config.yaml
model: "image classifier"
image_size: 24
rotation_deg: 5
hidden_act: "prelu"
widths: [64, 112, 192]
label_smoothing: 0.1
optimizer: "soap"
eps: 1e-08
adamw_weight_decay_other_params: 0.01
Rows from block 9, named by matrix and row number. Rows with one number belong to one channel. Each number is 500 + 50 x the weight over the matrix's rms, rounded and kept within 0 to 999. All counts start at 0. Numbers have three digits each.
# convs0: first 3x3 conv (model.blocks.9.convs.0.weight, 192x192x3x3), inputs 55-59, a 3x3 kernel for each
# convs1: second 3x3 conv (model.blocks.9.convs.1.weight, 192x192x3x3, transposed), outputs 55-59, a 3x3 kernel for each
convs0.36:538487470441563534546463405503525413493455450510571477462478479461571462549445431527566609528510545594471479472482521507413540496440473
convs0.37:529355506446483546464451485550458527516511568459441486484476431478483476590448535512480460510487546447501528502481517486435509472428478
convs0.38:587497516458515659557455503444567532543503410554560501473365543537489468410615496478513462541549505488455502465389472597479549452452476
convs0.39:543427506489533533480478575469460641419512567520532624517352511442461503536443403544432466535583479491561559494517469436499519509496497
convs0.40:491421416424409431468473623501547538499559482421458421489479446453602546435498511386515487530472499427547477525548477480542540523504438
convs0.41:476428455482482469534467501535429504593564453435487491461542561444502474474531466516467570530481514517535522534549592472485429623526509
convs0.42:455498439507524510557490432426460472566483472498475373494569604359579519542467571452632502489530560475450464502494530466477517450448490
convs0.43:556446527535464470467519435433540627501471605585503483495412488437480575512490531518544615474519437479376449574570516453499451503573518
convs0.44:487472512579553539504440530519401488530496429450412506540523509478539593609513418492517427544438504539439572615581546574497533511468430
convs0.45:507453414502555506527518525521577495509489453418458521532440487490550493632449469461492509494567551488489600549626554479524561426506540
convs0.46:470488476506498448509509473375516495462451500405455500457534562558457555566514509536565505477578492525414512513547536459441485446489511
convs0.47:520462500537467507445524487516509458360538555504449561503459541534559449508430410520446517501606569511446489387475487465495445543411466
convs0.48:504543508498460446479546437602595594499464542503560501561544435542488468542502433559549523589523429563501429421557459466547581539546552
convs0.49:493453451443485444481550515442383514536412522525569539506421536553576498471499453538480483408524511486553457502497524483601566632487491
convs0.50:536402479485685570499500500539535452448522475500492457552501474493513422484485498516581434508557523365472395448445495509461461479470493
convs0.51:538564475534616561518557556512538451472532489523500419491527536534581452533583444495439439571445492518468515550513469471493427504503504
convs0.52:426419471400533508485572555556376480535558438524503434555500518465521519498513382475526470402432479422451477539510494600517489490487470
convs0.53:482463434399509508609491533498455524461446462508476441507441498535476538462488435438486447467410505565485497434485496568484432474522507
convs0.54:498558466466506558470507524527469472441364539493493511512500532529573409523430498443520594443514523593502531475502495569481566483487438
convs0.55:547595477482546550380581398462432450486551565494417490440531433447572466572496504491583541445490458531476455421530539503527500488529465
convs0.56:530419466545524561571529468545408500518524481539550604587560542370461551482392488467509489459514501424484617532513528502490472591610573
convs0.57:432503515540476511524508563475399441524508468544534446572570446479465569537498445452581505572479533489418494424518526512552512445462483
convs0.58:506428458566432598534534526402519496578574432524352560421537500532604544392631509399556526433626548511513474559450547468459442426486548
convs0.59:484444579439501560491520478554412517393398537545474446477529521491545571487541552545530494508514477415448465482488516498472481525503530
convs0.60:503530544481498459541464475540466525428551562471533521456525556576554549527542529542467483518551557507447471508480555525534494509500498
convs0.61:409417501447442466534554570418480451465557489485524526528481469557478476438471531473350496562426481616460399460503541505365467507533551
convs0.62:441503478513454371558487568461516588539498470485488543522445485492489509523506486460493512506488455506462464503505529500481463496419410
convs0.63:480484496533431496437518623503402525508678452535569555569622526499512595502440491493490509465569483484448495463471416524463536532591484
convs0.64:499517422474529490620474547525430456483419524487552477504491477447605451398478495481465521494495500517520531540434516486565532553610583
convs0.65:474437530563485427529548506468501588448589539501585480505413545593469536442518480466519448587545514612489544491457444519503444540605463
convs0.66:456555545499478508436554529489549652425593501537476479510483490501475484433453524579544479502455517547454437482454517411464547561493497
convs0.67:566498506444563499476516538518461539571454570477459505520555506497614547532418450499505513475514464475444566498471545501460403442503462
convs0.68:487557491446440530543495580566383464454538508441623502584570535454524428502474482484493436501494559437476520455549529566532546518486435
convs0.69:555442532464432571516480504491415563427530519540541464420483503518479528565610539637470483587409487499586449495507539395417588476578530
convs0.70:432406491538476536565537520528491571502586501542466475532453521578477475452466458470558505460534489534512481506500532520513487528474482
convs0.71:509486526453411543469477473452429513491433433519506509418540514542513565479616424465554404487402478497510474451490562480475530519564502
convs0.72:544532388493504577524541499534506443539495452479450526527499416461625473537483434522499543446529526586523447488440456503519442446516524
convs0.73:559553504536487485480519552473538469467510510563510473483518501524546561492543508477568496501475474508494498467443514637508569527501502
convs0.74:522502493456437500471489451499481448440431461486411465532539428525534401508491513449524463391425501637490460567495455603478410490526421
convs0.75:453402462557511458504501478534523594635461443529424597492494458500435419495450492540391543502504557569497554522480521549505569600534503
convs0.76:532456568447499553459475489527506578550449511556506471576559412524522520418591424435468549546539560525520473470444481479521495538578523
convs0.77:565533595460429516541566510459536378438501479508475516495464520534428521471454530495455547498517546508509520484431468489523528545450449
convs0.78:569536472459490471485485514557478431364422343471502584593584480562533494485503501540477559518395555510446517526547435485470497493443526
convs0.79:444501544551386510509566503586565478453511489591439477532478502586473425435523446476493492515504535582519575529528531546441497452428445
convs0.80:546568511481506520457427558504557518468466489531553535517561489527436427408536456501481454432438433491479461583520559499577517479408466
convs0.81:535514559520523525504507476491547504459468429512485469543413473556587506526526536525522494476461531464479458559537443524592557675565542
convs0.82:468432478529546508409553411402550563515467544534496480546463540483531422485466515463461572458495537581751483482532513516591580527497454
convs0.83:603493503571535537552530506539522476444496510546563485516548483506530519523455377493477479506493495457464520420433446458515489522458534
convs0.84:562503518518541533485536467503554499571547376460544542424420530495546517561447518473476536498553537560579535508494513488505486445530468
convs0.85:555548494479491551505491491471435554523552566513580647468431498504464464489506461457372461553430414546564562477520494530548545458485543
convs0.86:442474524517511487457467551432464394456497445538401520518510412440444527568539498489490441538487505521485492552485534454374466456417431
convs0.87:540453481492550488482528551456438570530541444451624546458414496539468459511498485407417401534528480417484614566527417469528495482485519
convs0.88:442449452498547492574506496563500436546523455464524482574556482476464534577470437577492528554540543461502521463495471480521451499496541
convs0.89:560571527564539500582478513456531508431475496476523525518460483554523453589490477529472428573531490559494564499504529496505519493446532
convs0.90:583436448507620504510442513449526491569469513555416486486571516500532449504472461546429560486539465498410504463484386525553460482545552
convs0.91:465587571508574575478485427454450423465484532558592399429558463507495516470490469525465576463492470552428472473511520520517443447574597
convs0.92:407555502564523506510416428483518529399620403413522618499333541482523478576590472443516525486469417561485471445529484419586486478561432
convs0.93:441487424623419389482503573433478515495568431457525556486552454445497501557553437435411550531514454470584543507391511428482478461491477
convs0.94:436442427526539484520566572488549461530494489478464634466444552443525522583574521418509391482518451530533496555544533473482431461473416
convs0.95:572504416510563465531498485579458567469571495517529436521566551403452548417445424463556471505513520555538455529526464478454432476546464
convs0.96:547459551415549411476443467457452386486596492538536535641344426514540557452524510575470467505540581556503500462497520526480499521488422
convs0.97:532436519505586580476510504566475429509501483546504476515472548491597464484384414486491481529488519421441471520432499474476538440511533
convs1.36:540544568428400548544487518508529550492498563561527481480563513499529374491502595426565525530513569474465572539558501538572547502541549
convs1.37:573524502479525426524483530540389469531424507496488558547450363463495516433493569503576462476518564579484553497448531496558474449482465
convs1.38:502499501430422453492552488542555429581517527479548517485548653437514583483507431470517446554530594478520558492477539478535510567404538
convs1.39:450453443466518433504495473518474503469481502532499444523502491445480581550535521408456446402558452491596571497479440500466475513486473
convs1.40:494428430519470493495503462524481501441528540429518459517475554495509479522468492462394479566533566581517505542490497486480434430409501
convs1.41:471514560563518486514562544490462491463450478487484459486508599593569554470483394466577426483507502526483560511465567494429485440465478
convs1.42:536505496498518485463510502413403506427450510565460538408451508524498555415564578524491463388459543521545483452445458505497515528535475
convs1.43:509521485514634449510509537519421575572489442495522469527462506495450480508476466540540478491478478476465509544483535526491462483427553
convs1.44:573535529503547544455502543467483527468519531438521467473533491473559411479493476449516420532488453485435456481461470444456501533548486
convs1.45:504502614438528489449515415522508495470503511501525481422554532483529438515523484500600422461487548466581471518466482443471507496493497
convs1.46:508444540520481483502548497479505475497481510518426524493468542483491558521426487497483497447469431556499595541539546439498517454487533
convs1.47:439475512512405441439487472533563582569502475524610526530371550563472410500491522525497496520465449506455501516538525559581610532587553
convs1.48:485482552432499502450500491514477528474542544502576533389493496547537523587565499457541542440403432450533463476544479478525553495498494
convs1.49:526516518517604527546484564502548477530450589453501478448511588515506477500506550528505511495556532509464603565514505517535486478421481
convs1.50:430382530590505473577481520495555507406412481478499499525403470500506525563609517500472521474497463496490444454508426430529488506531490
convs1.51:492544513475574473461461526427470454491495496495545513598434449515551455461479490425433455464407475472466384509456519475467548459544496
convs1.52:495516512532487461551500493541487492494529505493556598510450459546485468432649598546445531485462466519497451524529478519471519500543558
convs1.53:496567589593494504501443461495487505533450438487456503475381499486535643464524544468503497470490490489462591481511496538530561540502492
convs1.54:512521420465570603534441445544507462608495548459540499520428438483438466539451529438440457500464444558534480437437506508553531457530520
convs1.55:457540504455464425535530506558482582433491505508516494493420547503512493471382517498506506508544570441400491541514577464476575509527511
convs1.56:539567511437441462537479384495487531493472560535564589563475530496609483498387574536466479419484519480506435500477608565530473437412528
convs1.57:511488606566564525519427408516528547508506437493554421525601436396525487483504517534546493523548555518439475523561524497480445473466482
convs1.58:470522411566483430503494504481485444568494511550614528419398496430480457565566572453535568499607512569503516532511530588483508506540529
convs1.59:490489551477473548519498487543543516533510493482521539476443558440404427491426522471398532532534506596423515484491503491533537540461475
convs1.60:578520507578462477525478530497489468527548469455520465441530491492541408542541555463488489578562449588478470502476491520519491574547477
convs1.61:564497541528464488447438490455495488510473433498417459475452475439494463484543540468366470474460361503455404511430512498436452473408415
convs1.62:585513533439473500449468374543514503513553488521461483482534524462602619584417486555522494537559530446565510538533500554606443564576503
convs1.63:495458512491516558502447475616531510454533501475549513425604412470476411511555546569543548542510480445439459571512512565541555444470526
convs1.64:411515472465473460429528541528546483537566499520518519529419525475473477443471550554548469467425513403500501529537495458570485543434480
convs1.65:483489476506497437476462498458452518512498486450397553497466636513512475510527534472398522483443477549458543546539519451509505476474505
convs1.66:492507462485449484453514462548564513506579498604506486528556515436504375577450467530439465430584494555489591510480465572566411478458480
convs1.67:454560460439510524481486574474509451450562534471499488419486591425530453545469475431474522474549540470561437479501510494591537496498456
convs1.68:527549466583483402423486482482417410479493443527458381459573528439573425640590397488438562547548508485518517539441541462518532498490461
convs1.69:515444423476513576443527474454518540533461555385481515561526584438413421453522473493531558411613529554482378560494439478510495510508503
convs1.70:530509501497430451422441505461513485407470489537491456587466419520458485509526429546499452393464535525529477441415499460512480490517541
convs1.71:494471548464405561468549536569468608527587471547474528517568509396552475547515501461511520531483447546548521493577527565540463533558473
convs1.72:528415508558521507569479569462511534517497568494517447544567476399483524488476495523520517474583459564516465535486481508517450517440510
convs1.73:531428433472549552565567447445528459504504524568459428533422531519563587634671427535442524369537569471566485516417478545570476508530510
convs1.74:522496447522458490580518484426469470471451425413517482443519528587456556444489395536411470511487489490489485498501439448528512414481459
convs1.75:504551456479470525476501582573502553506554452456540472492465438424337462490448549461500620540580470568466518504523476476527448440522569
convs1.76:421494551607430556482528536536495476571479497546632510466523513475524497454564492581437478521505490464547502511481493518507496526579538
convs1.77:460506410481447391587456557451504532503462516491466399443575500490416514511401546480584562564565484524445554500539470533455449489518505
convs1.78:576582516484610504540604482573471525541543381518565558566498549505452559478449517558392388553415490561578488444555535462520505521492467
convs1.79:473457506422531494507470454500461558540506476549607545484477427433418515365382447544474473482469589554497451528552497537540542582519525
convs1.80:447513478493486558492453563474502414520498488500432547521467471487420722493572534493469509470527502462510511576543477553562550534474557
convs1.81:493440470448522512496532523525489491518614551502610480527412503525512449431404399483531505550579546519483587489470534576527466525581438
convs1.82:411506541450499563511508490492428412504503573528493437608443477579572498343582607494443558412544504577486480524500455494497489526521478
convs1.83:517519491455461394546480496451485462431475557497571601506428502496506510554445452515566514469424517519466514505514501493533504472427476
convs1.84:481524434456532562515536498446451484442526447441466447481610591543550488543521556467523503498452525461465484482487489471483447515458516
convs1.85:566553471459477548511486475452473430427483447469503479592437530466638492486484449555461522388491411385480620482469507538466461476538492
convs1.86:520468488477424487574462495546487456460513571513519508482550517447484505512501630497478458522455576529480520515533621520498493520530508
convs1.87:433458480495472518454512473613564546543543532493411504497492533503405446503439524523526507521442552532461502528502537504502529515588503
convs1.88:484473464499574420481526508561629534553604529521524501525504458560395386531545474572500488477577429603496395496507468486480451484495481
convs1.89:477572534578509466383450540481521440439409463402510474480591537504478446413587517481468466591495487517520474443480476494509487492554521
convs1.90:482527482507515588448518537484511497560551505570526530486474469393356541487481482559533522523446493501496518469479498490531532469468468
convs1.91:512569440479447441494510543519477462543587532474487456504572444498392473512456570407477566465559499518556533500456501562498532506494562
convs1.92:595486445520436464511454541468476428503492466452571387493537473514602561447534634491444543439464454494473540448508519473555460497458470
convs1.93:538446516477454590544508578397395515493410477483470465479508482504615627529505598550387575540465388479468461548452540482502476501507527
convs1.94:526513445554524446518483561501557519505526567502522561540450447520476449468570579472466497569520486456501501447487540501517515532532600
convs1.95:497608481432500604423527493537518476523482438402563531507578533550437554501514392521521548529419586491480381484458525473460533474523536
convs1.96:534533478477367490517471488543500483537563456491543559571520317534583546522483443469469519414463475507400509498484498477465510458524489
convs1.97:437523570460494488464415553431449544472471456425421476421504573521521519426435532511513543457511485471491505471534536528495458491514465