config.yaml
arch: "resnet"
model: "image classifier"
dataset: "Sentinel-2 satellite tiles (TerraMesh)"
train_examples: 72500
image_size: 24
crop_scale_min: 0.5
horizontal_flip: true
translate: 0.12
rotation_deg: 5
targets: ["main land cover"]
num_classes: 9
norm: "groupnorm"
activation: "prelu"
weight_standardization: false
drop_path: 0.1
depths: [4, 4, 4]
kernel_size: 3
stem: "single"
avg_pool_shortcut: true
widths: [64, 112, 192]
label_smoothing: 0.1
loss: "cross_entropy"
init: "kaiming_normal"
residual_init: "scaled_by_depth"
optimizer: "soap"
beta2: 0.99
lr: 0.0016
beta1: 0.95
shampoo_beta: 0.95
eps: 1e-08
precondition_frequency: 25
max_precond_dim: 1024
merge_dims: false
one_sided: false
adamw_lr_other_params: 0.0022
steps: 10500
batch_size: 256
epochs: 37.1
lr_schedule: "step"
warmup_steps: 520
weight_decay: 0.1
adamw_weight_decay_other_params: 0.01
Rows from block 9 of a small image classifier, named by matrix and row number. Rows with one number belong to one channel. Each number is 128 + 24 x the weight over its row's rms, rounded and kept within 0 to 255. All counts start at 0. Numbers have three digits each. After the name is the row's rms in percent of the matrix's.
After each channel's rows are labels from the 100 images, of 14848, where the channel reaches its highest value: "top examples" is what is common among them. Only what is clearly more common there than usual is listed. The data: Sentinel-2 satellite tiles (TerraMesh). In brackets: how many of the 100.
# convs0: first 3x3 conv (model.blocks.9.convs.0.weight, 192x192x3x3, each kernel summed), inputs 0-95
# convs1: second 3x3 conv (model.blocks.9.convs.1.weight, 192x192x3x3, transposed, each kernel summed), outputs 0-95

convs0.38 097:106149113165074159130122138109100127125170098131128124137129125149103133131164132121123142158127107136138129079119092123148126112096137088121149121152106127123094111165145113127103118081131137133128139118213126120157132129107139148150178110148128124108133120122140119115154171119133111096
convs1.38 099:101140087165116114175114143118088145135092153098146120136160213106128153122150135131132100137145100151113126162086106149087120134135109107147149132120076149093059115106155147151134105122121168164136183168121120131161096123099128145088146130118126171133087132161162123132147164136138135127
top examples: bare ground (58); snow or ice (42); main land cover: bare ground (28)

convs0.24 097:141133107155112137126109091133098154138096134140142115120180154139076126153115108130121122110104175095121139116144161116138188124135101115103148158122072119123133100136135138128137146155134103152089134151128126121160112145115097118143142129150143170127106150138124097116164093107134118111
convs1.24 095:093103120087112145111137097131138113115091148086134143113097133140114147128151079125110108150115151129118166091087095153115116159113123114175171147140093144144123123128157165096135082169144114146119152098098114130146083128138164108121141133116138080116145123116104131063137094077103134168
top examples: crops (92); built area (85); main land cover: crops (73)

convs0.20 116:073114117104172097121104089119088145142133159103121108141095119139122114139137119102098105121147134137139127127148184172134142131160136143095126131136101124086131118145117148132170133165130128076122134123113044105123105139151076118107124112174123131147146149125141135105130102100160149157
convs1.20 106:135140147126170138116132096156126061113098131142135086134144168130167154140142148119100146169149164134114131122107138155115121112160051146156137174124103125152084106110167124158106096093161111157153110146133076095179103129142175100101173099145181118122143147150116090128109131140123108117
top examples: crops (84); built area (75); main land cover: crops (75)

convs0.158 091:155107072150149096121130131091099125122151145133100105116092113172172119119117170142125129144116125109130140138130182128151145146137117115132108096100157109055134110120134095132115117141125145123131134107113183143135119131088113149116123144092149139139107079108121151113159109121095119158
convs1.158 109:139137153175136110101135137149113120100093111135147190121095119130131145107144107149120116105107112148113120104106134117059149137142151160147132140127100159143106102161154130128131095110107072107133168192097127100149131114133170121144144119121119114141131169138132117148092116170091172134
top examples: crops (79); built area (70); main land cover: crops (50)

convs0.106 083:136118096095142106140111083152155129162087122115116076102130098099157098138178154131128103148112104130145115097115157153136134118145123152116132129135121161089131154190128123107147109129126120143141107075145117148146133120110126107160133177119150148130132114126143141128178116154145104161
convs1.106 098:121155126124163198081123116140117096134135132149128137129129160112148121110122122111134151133127116146156106138091171156079148119128152141149100137142151137145138159165149121099140163156121103131137153137194149068137124098150159135110140126136091119169150141121124089101125133110086156117
top examples: crops (79); built area (65); main land cover: crops (65)

convs0.159 099:126125087100152106159072116137137127105097151130125152100110100129134144122124164130157117141140146152146138126120126123112132171139122121136091105144109149112160138126139152094089123133097142158148159169121125166158125115086131166161118140139066140120144183155150119117170146106130107089
convs1.159 099:114124204133133086149096179139116105158117153151087120122105099163106110152126152100114119181084134098128135113088102112129109151139094137088131120133110135137163085113127128167116152104098130096092110110097126097094149146145101140093140133143133112096166061119118116113167137097123096108
top examples: crops (69); water (69); main land cover: crops (42)

convs0.186 109:111166092082126123140131128142127131150161115116144146144091117163109130150142144148149163176129139135069152174160144116074123139107100131138115133082165137159115120084121130128100152132094150143155119129142139122116145116114131131138098105155106169081143103130123108116115164115097124125
convs1.186 106:109120099139164149095140094086104156131131103090115151148090129190133123132142106137112144164144169137098107115074188128095124130111162179131124120118153168128133135125095127133120146108150110116099132148170178135105077138123120155101115139141119151117158108120108108110149138173094130140
top examples: water (69); built area (68); crops (68); main land cover: crops (45)

convs0.162 110:106084164108104170123122124136143133141122142106111103123129137143127088156138141134182141102166150129079158163136112122098098150091132103106127103129125142156129121109128100130094081157124157114111136108122126120117142099135142155117094095182148092146134076108124107102157171164096105139
convs1.162 108:129149115101169146129121134178136155145134088130137122177162135150127108101072146132131119097124129137126175117117140101092144124149093111122108157094167115166125057156158089118140149100108118159153124093091131146145141161135109141091110124155151140128106141159152103151152120083175137076
top examples: bare ground (66); main land cover: rangeland (52)

convs0.128 097:125174090141124114198097114130155124110085131138175174155134097074141129129122156123119129160127128121108142137103105148114115091148123163141164120095119117112108099135133117148167140130132116128158099122130081081126108131121130102087107133139096118155126172112147139136117107153117107130
convs1.128 098:167140117098086142129160125163130133096120102114136194167099134077090138145134132142143089121133128105112140127124144124112171109139124085153144153139095121103128142150119103131139110130105137124112124146166149132088095117137118163186109134118142133087081142141163138095143136174122173090
top examples: snow or ice (47); main land cover: snow or ice (41)

convs0.101 091:108144146081160108154150137179144133111135086154083126094096129135135137147140161123122156102153135154104191136138127134072152118184125144145123116189066142121112079123138095066194121105126097129093133124105150093118125140151135100106170109143100087129126139116120112116152101141129088148
convs1.101 092:129107107121105134163113117110139078152111184150165109130139138124140153096093130124102142123128110139138149090103144181135112129144155102104162177142138166154128104112147124107166108143111123152116125149163107150107139120125159117148139096145158107120078131145138171129116105159198092149
top examples: built area (72); crops (72); main land cover: crops (50)

convs0.165 097:128154161141139168150180162099144126124157132116133124099179171093144099106120139104085126104128152135160086136132138172131164112184158143145116137160109089108164160112119157134146113134109121143141153116135129122156153134154097124160130122145107105130157154120112126137171109123093092114
convs1.165 108:131083126169150111130152117138111131101157141154134097117116137146133094111126102101139151146118101108144129145134156133082141114079118147125140090113068115102171192136107156119067119157134131098123113170142125138123169117101075133125101124109133093187099078124137091157137147145101084107
top examples: water (66); main land cover: water (39)

convs0.110 089:160173154143084109137116161158151111101140144140137110084155147113095088091129104110103118093124103183098135161123112100085110138157095116128113151136123153114115082146124102118149123090140101100159094137136153173106161104174132125120127128169141162156121143140100127120132097154137113178
convs1.110 095:110118139112109129123091133150152114164119126124141152130144117132107148087096106122130139140134105209154070123122143176136135163126160122144109114068164129133054157131112097148128161134153132097128114142145117125129144142182114089155161121178111123115113101123118113135111146148086100163
top examples: main land cover: crops (42)

convs0.31 098:112067131142146129120090125161101082130132103123123094096153129137146144084128120128153149094115081136116146090166179101110162117129091147093137088156138178139102132121166131148089108130156146148129115114132088149116132147108114076114176167126101145151137111121126147133148136112092153136
convs1.31 099:101123107167049179144141120120152130098100110067144100151092103148126183139153112159129138142109132101110116123131136116100129164134092136094105154136132122137162129136094177113108101171116135121129116156149053150082124148164087137126127153117117125125144134111133106094154113184127087140
top examples: main land cover: trees (41)

convs0.69 080:054092110087106116058123145131085117152136081115134167101152092127175144121132111128116124093136124150161130143136146144142143122137094157152139144137116106130146091127126154147132155143154128098143155080115137102091104169116087135135142140138134083123145119085126111118117121130128118117
convs1.69 096:157094128073139151148126140132168151124086125148135106119142117146114129123133104156164117138152150134148143154102083143146177173122127114156136131090159141118120186113120113135128120125160126137138105166153099110131165147129136133158089149130141166097189116141106151070153145142108118158
top examples: main land cover: crops (41)

convs0.177 103:156133111139108156125121158172117108153091113101117137158097129139188170120172112124094122123124120086127099148172118139119104127138135160140103187163114171107160129110124131150124124170117116149077144143145136118118082165161134120114106143151131147125151094073120121124131143105154111117
convs1.177 106:127110142091140108116110115103138133117104114110136113116136131101127177081109178098117167139131133159144172139125144068119093112152121136118156115125139107118109149136103114146129139104150148114147089118123126144119157086094072151111123106123145120142098164141160148114170153126127130114
top examples: snow or ice (45); main land cover: snow or ice (33)

convs0.188 107:120128122147106098082113115099149091086131085155166138131121153136111144134109157141141104152169178144181133111109160142135125122138110141117099135121155169186099136124135124095139135111176126117128164096093138156100110153118129143099081133141131118147133136101128124125138145151140140097
convs1.188 108:150128110160126098153119078119111117132112134111165104102150167085138140112145104180149131121148134089119131183108090127112120150135127110131114169129121129159114098140135134123123106164112123167137126070124089143162101127169140131141132135121162137114160141147155172154135093174131132097
top examples: main land cover: crops (42)

convs0.97 112:145152154138142088118130116104147118096168100154130138126134164088164141136140091109111161152129161146107134124105075130102076143150107113150164181145155159152128129147127111106118103149158175135093119143151131115118152123116112147146138144112135144092149117105109116171145115126156142113
convs1.97 110:109096156124144137079112116111125144120143150114126101111136143127125160126132130107128162114108129133124089126154141113126131112148133121155130118149121116182146131116084122126127110122149118156141114116119119168135072140126124189125133113134147087151110177115088145112137160127123139198
top examples: main land cover: trees (57)

convs0.28 097:120145163110139096141139104151160178123150134135149155152128150121154130123154103109098110084096101111105120131103120121118125137132112153189131146122143110110118135096143144161153130118193118138067158119113143124179112106130123118091147095141125085161098114129103117123126133158124132127
convs1.28 100:130159151113130124182134106133142120152085128108122175145163120092141127121159114093162115112107091132100134138110116140134125155173149138167134140162098124123179149153132107108126131123131111107129118148113137041140113122157187133103125143143144120140116136129167134118025143110117155155
top examples: crops (68); built area (67); main land cover: crops (46)

convs0.65 084:168149146108155127119093108130112141103107145157091095141118078133157139153093152134123113089169124097155130124140107143107058103137108134134149109111136145106121094128162128166122137109154105119111148134090143087150109114149134136162131116124129141128088143153135130137141138137106160140
convs1.65 091:127114127110113166135092129085133081121115136117186127098095118126159163114122129125153123109143140101170153159119129110134107146082095083125129170095104143138142147102102153105131072131099076133144108127153117144135136137083104121134142132111147152136093127107130101128166098112124102146
top examples: built area (67); crops (66)

convs0.87 117:112104159117182104117106135158105143139163150130132136127131156123143131097152165101126121135115142174147131136152133136166123193122154183146118100120141095124176128136140107101127106160138074125148151105105078118117150157125111115127140128140128088140139115117156140118108159110123135138
convs1.87 115:113136139140144165155110123140138115146166103143106097124125139161129105130122084115088112151154181154132135106086144125146179143139083143118093142135128130125149153104157109136153090128134093141170117114123147124122098146142137112088164121137148068162167153149124098127101139116141118152
top examples: built area (81); crops (81); water (66); main land cover: crops (62)

convs0.114 098:108117137128123132103130138154129140130063132149133071110124153130156102135121152136142142124185108149171160152108128116155127161117146132110149119114157123143169181108152136125082131113120143183183115120146152141106118113091137151132113156126110160137121172089123158110137155149115133099
convs1.114 106:107073119125124131130165112148155085156132127095143113093124123094148136118127135125114152115116081130161139149129108104110121096130117096139121146119154083153160111126135119123149160102134171149129141161095137172122144111114184113087140160131160090074111097111152195143121108097163111097
top examples: water (68); main land cover: water (38)

convs0.140 099:159119080116137116181104112120139137128120101128143090122117109136100126145061111164160112125118146120070137134138107118108147110121116115104090162142173136096182126109159129106141104183140153070168129145098128150161087123071128117153127121144145154142143102129125140152172132108141131117
convs1.140 087:123109121135156126100153119115143097139129136118181137115103121141162143106116116131170157109163146097100126134148141129092150148171136106139108129150159116147087107077128135130149135158126178090104134106100135193153189141109140143118130131140149117139144127159167140141101118139135077122
top examples: main land cover: crops (44)

convs0.36 100:175124134090129092124104080105144170163107112074117115142170142147118175141162112125116107125136159135134145113153169087140125118167111107137124174127139138147136152120113105175106113151122102131105129119076111137176118120146147088146134094089129108123130091104130134125160087136100103139
convs1.36 098:163118164088113109160119109146119129135080143091126143103168104118134145185170119121142091125138151123144139096155129146151107100141085134150141159162103131146094151139157135147176130140189169112143098132106130108157117134126181105135117111125127086090193135135110148126145112090159107136
top examples: crops (66); main land cover: crops (43); main land cover: rangeland (41)

convs0.107 092:161094071108124118114135112105092159178120143166142113113116089177128125149138107109155110067112107144149117079148156089102174096136122138166109110130114130124149138135150159116139156139081133108108120127083136154146165114119086131125108135162146128124082138125130130125101116128114147109
convs1.107 086:101139133062158132109139086128161115132126167105128126177131146059160114145136145120144125134112118160070141150128117155102135139154159141131110115098109090163122087138118127141081108134170149113123155101096152094132111101136129117148152110170082100168148129101097101114139110127114148120
top examples: main land cover: crops (48)

convs0.2 113:134091149147127140179115158106139111130108143140115080105124145125169122175128124104126123125132131119128151150134139136110151094105075154045100169152121126089163162147112104123115138168162075127086122122125143153132117105138101167106118131150128147120133124150118117118144120109104123159
convs1.2 115:106131132127140157113151118099145150126141156124101119134167114099105198109158171160116128113185124132120116127141134101126120127121112139140137149125148122142116128140101129160173095098122128120096108096141150131111167118138104165121144142129127101098159142119126116106119114098146121122
top examples: water (71); main land cover: water (69); clouds (39)

convs0.8 103:152126115113143115143132143124097167143139126132093156111127162127091146119101141159085127166125144142161108128154126111123100157109083088149115158155134094148137106130120115115156203116149111125128151171118138182154152096106105179116117111096139108106138211135149165086157143108156118097
convs1.8 106:145125104129151099129159126104087169132137125058154104104130130171130100119152151080177117108116130136117152109174168132111114115142139166137087138136127146133129143101119134167101128134133177122108104113124146137118123104114129192096124137108123128110138177144153140122134109121122167095
top examples: water (91); main land cover: water (62); flooded vegetation (27)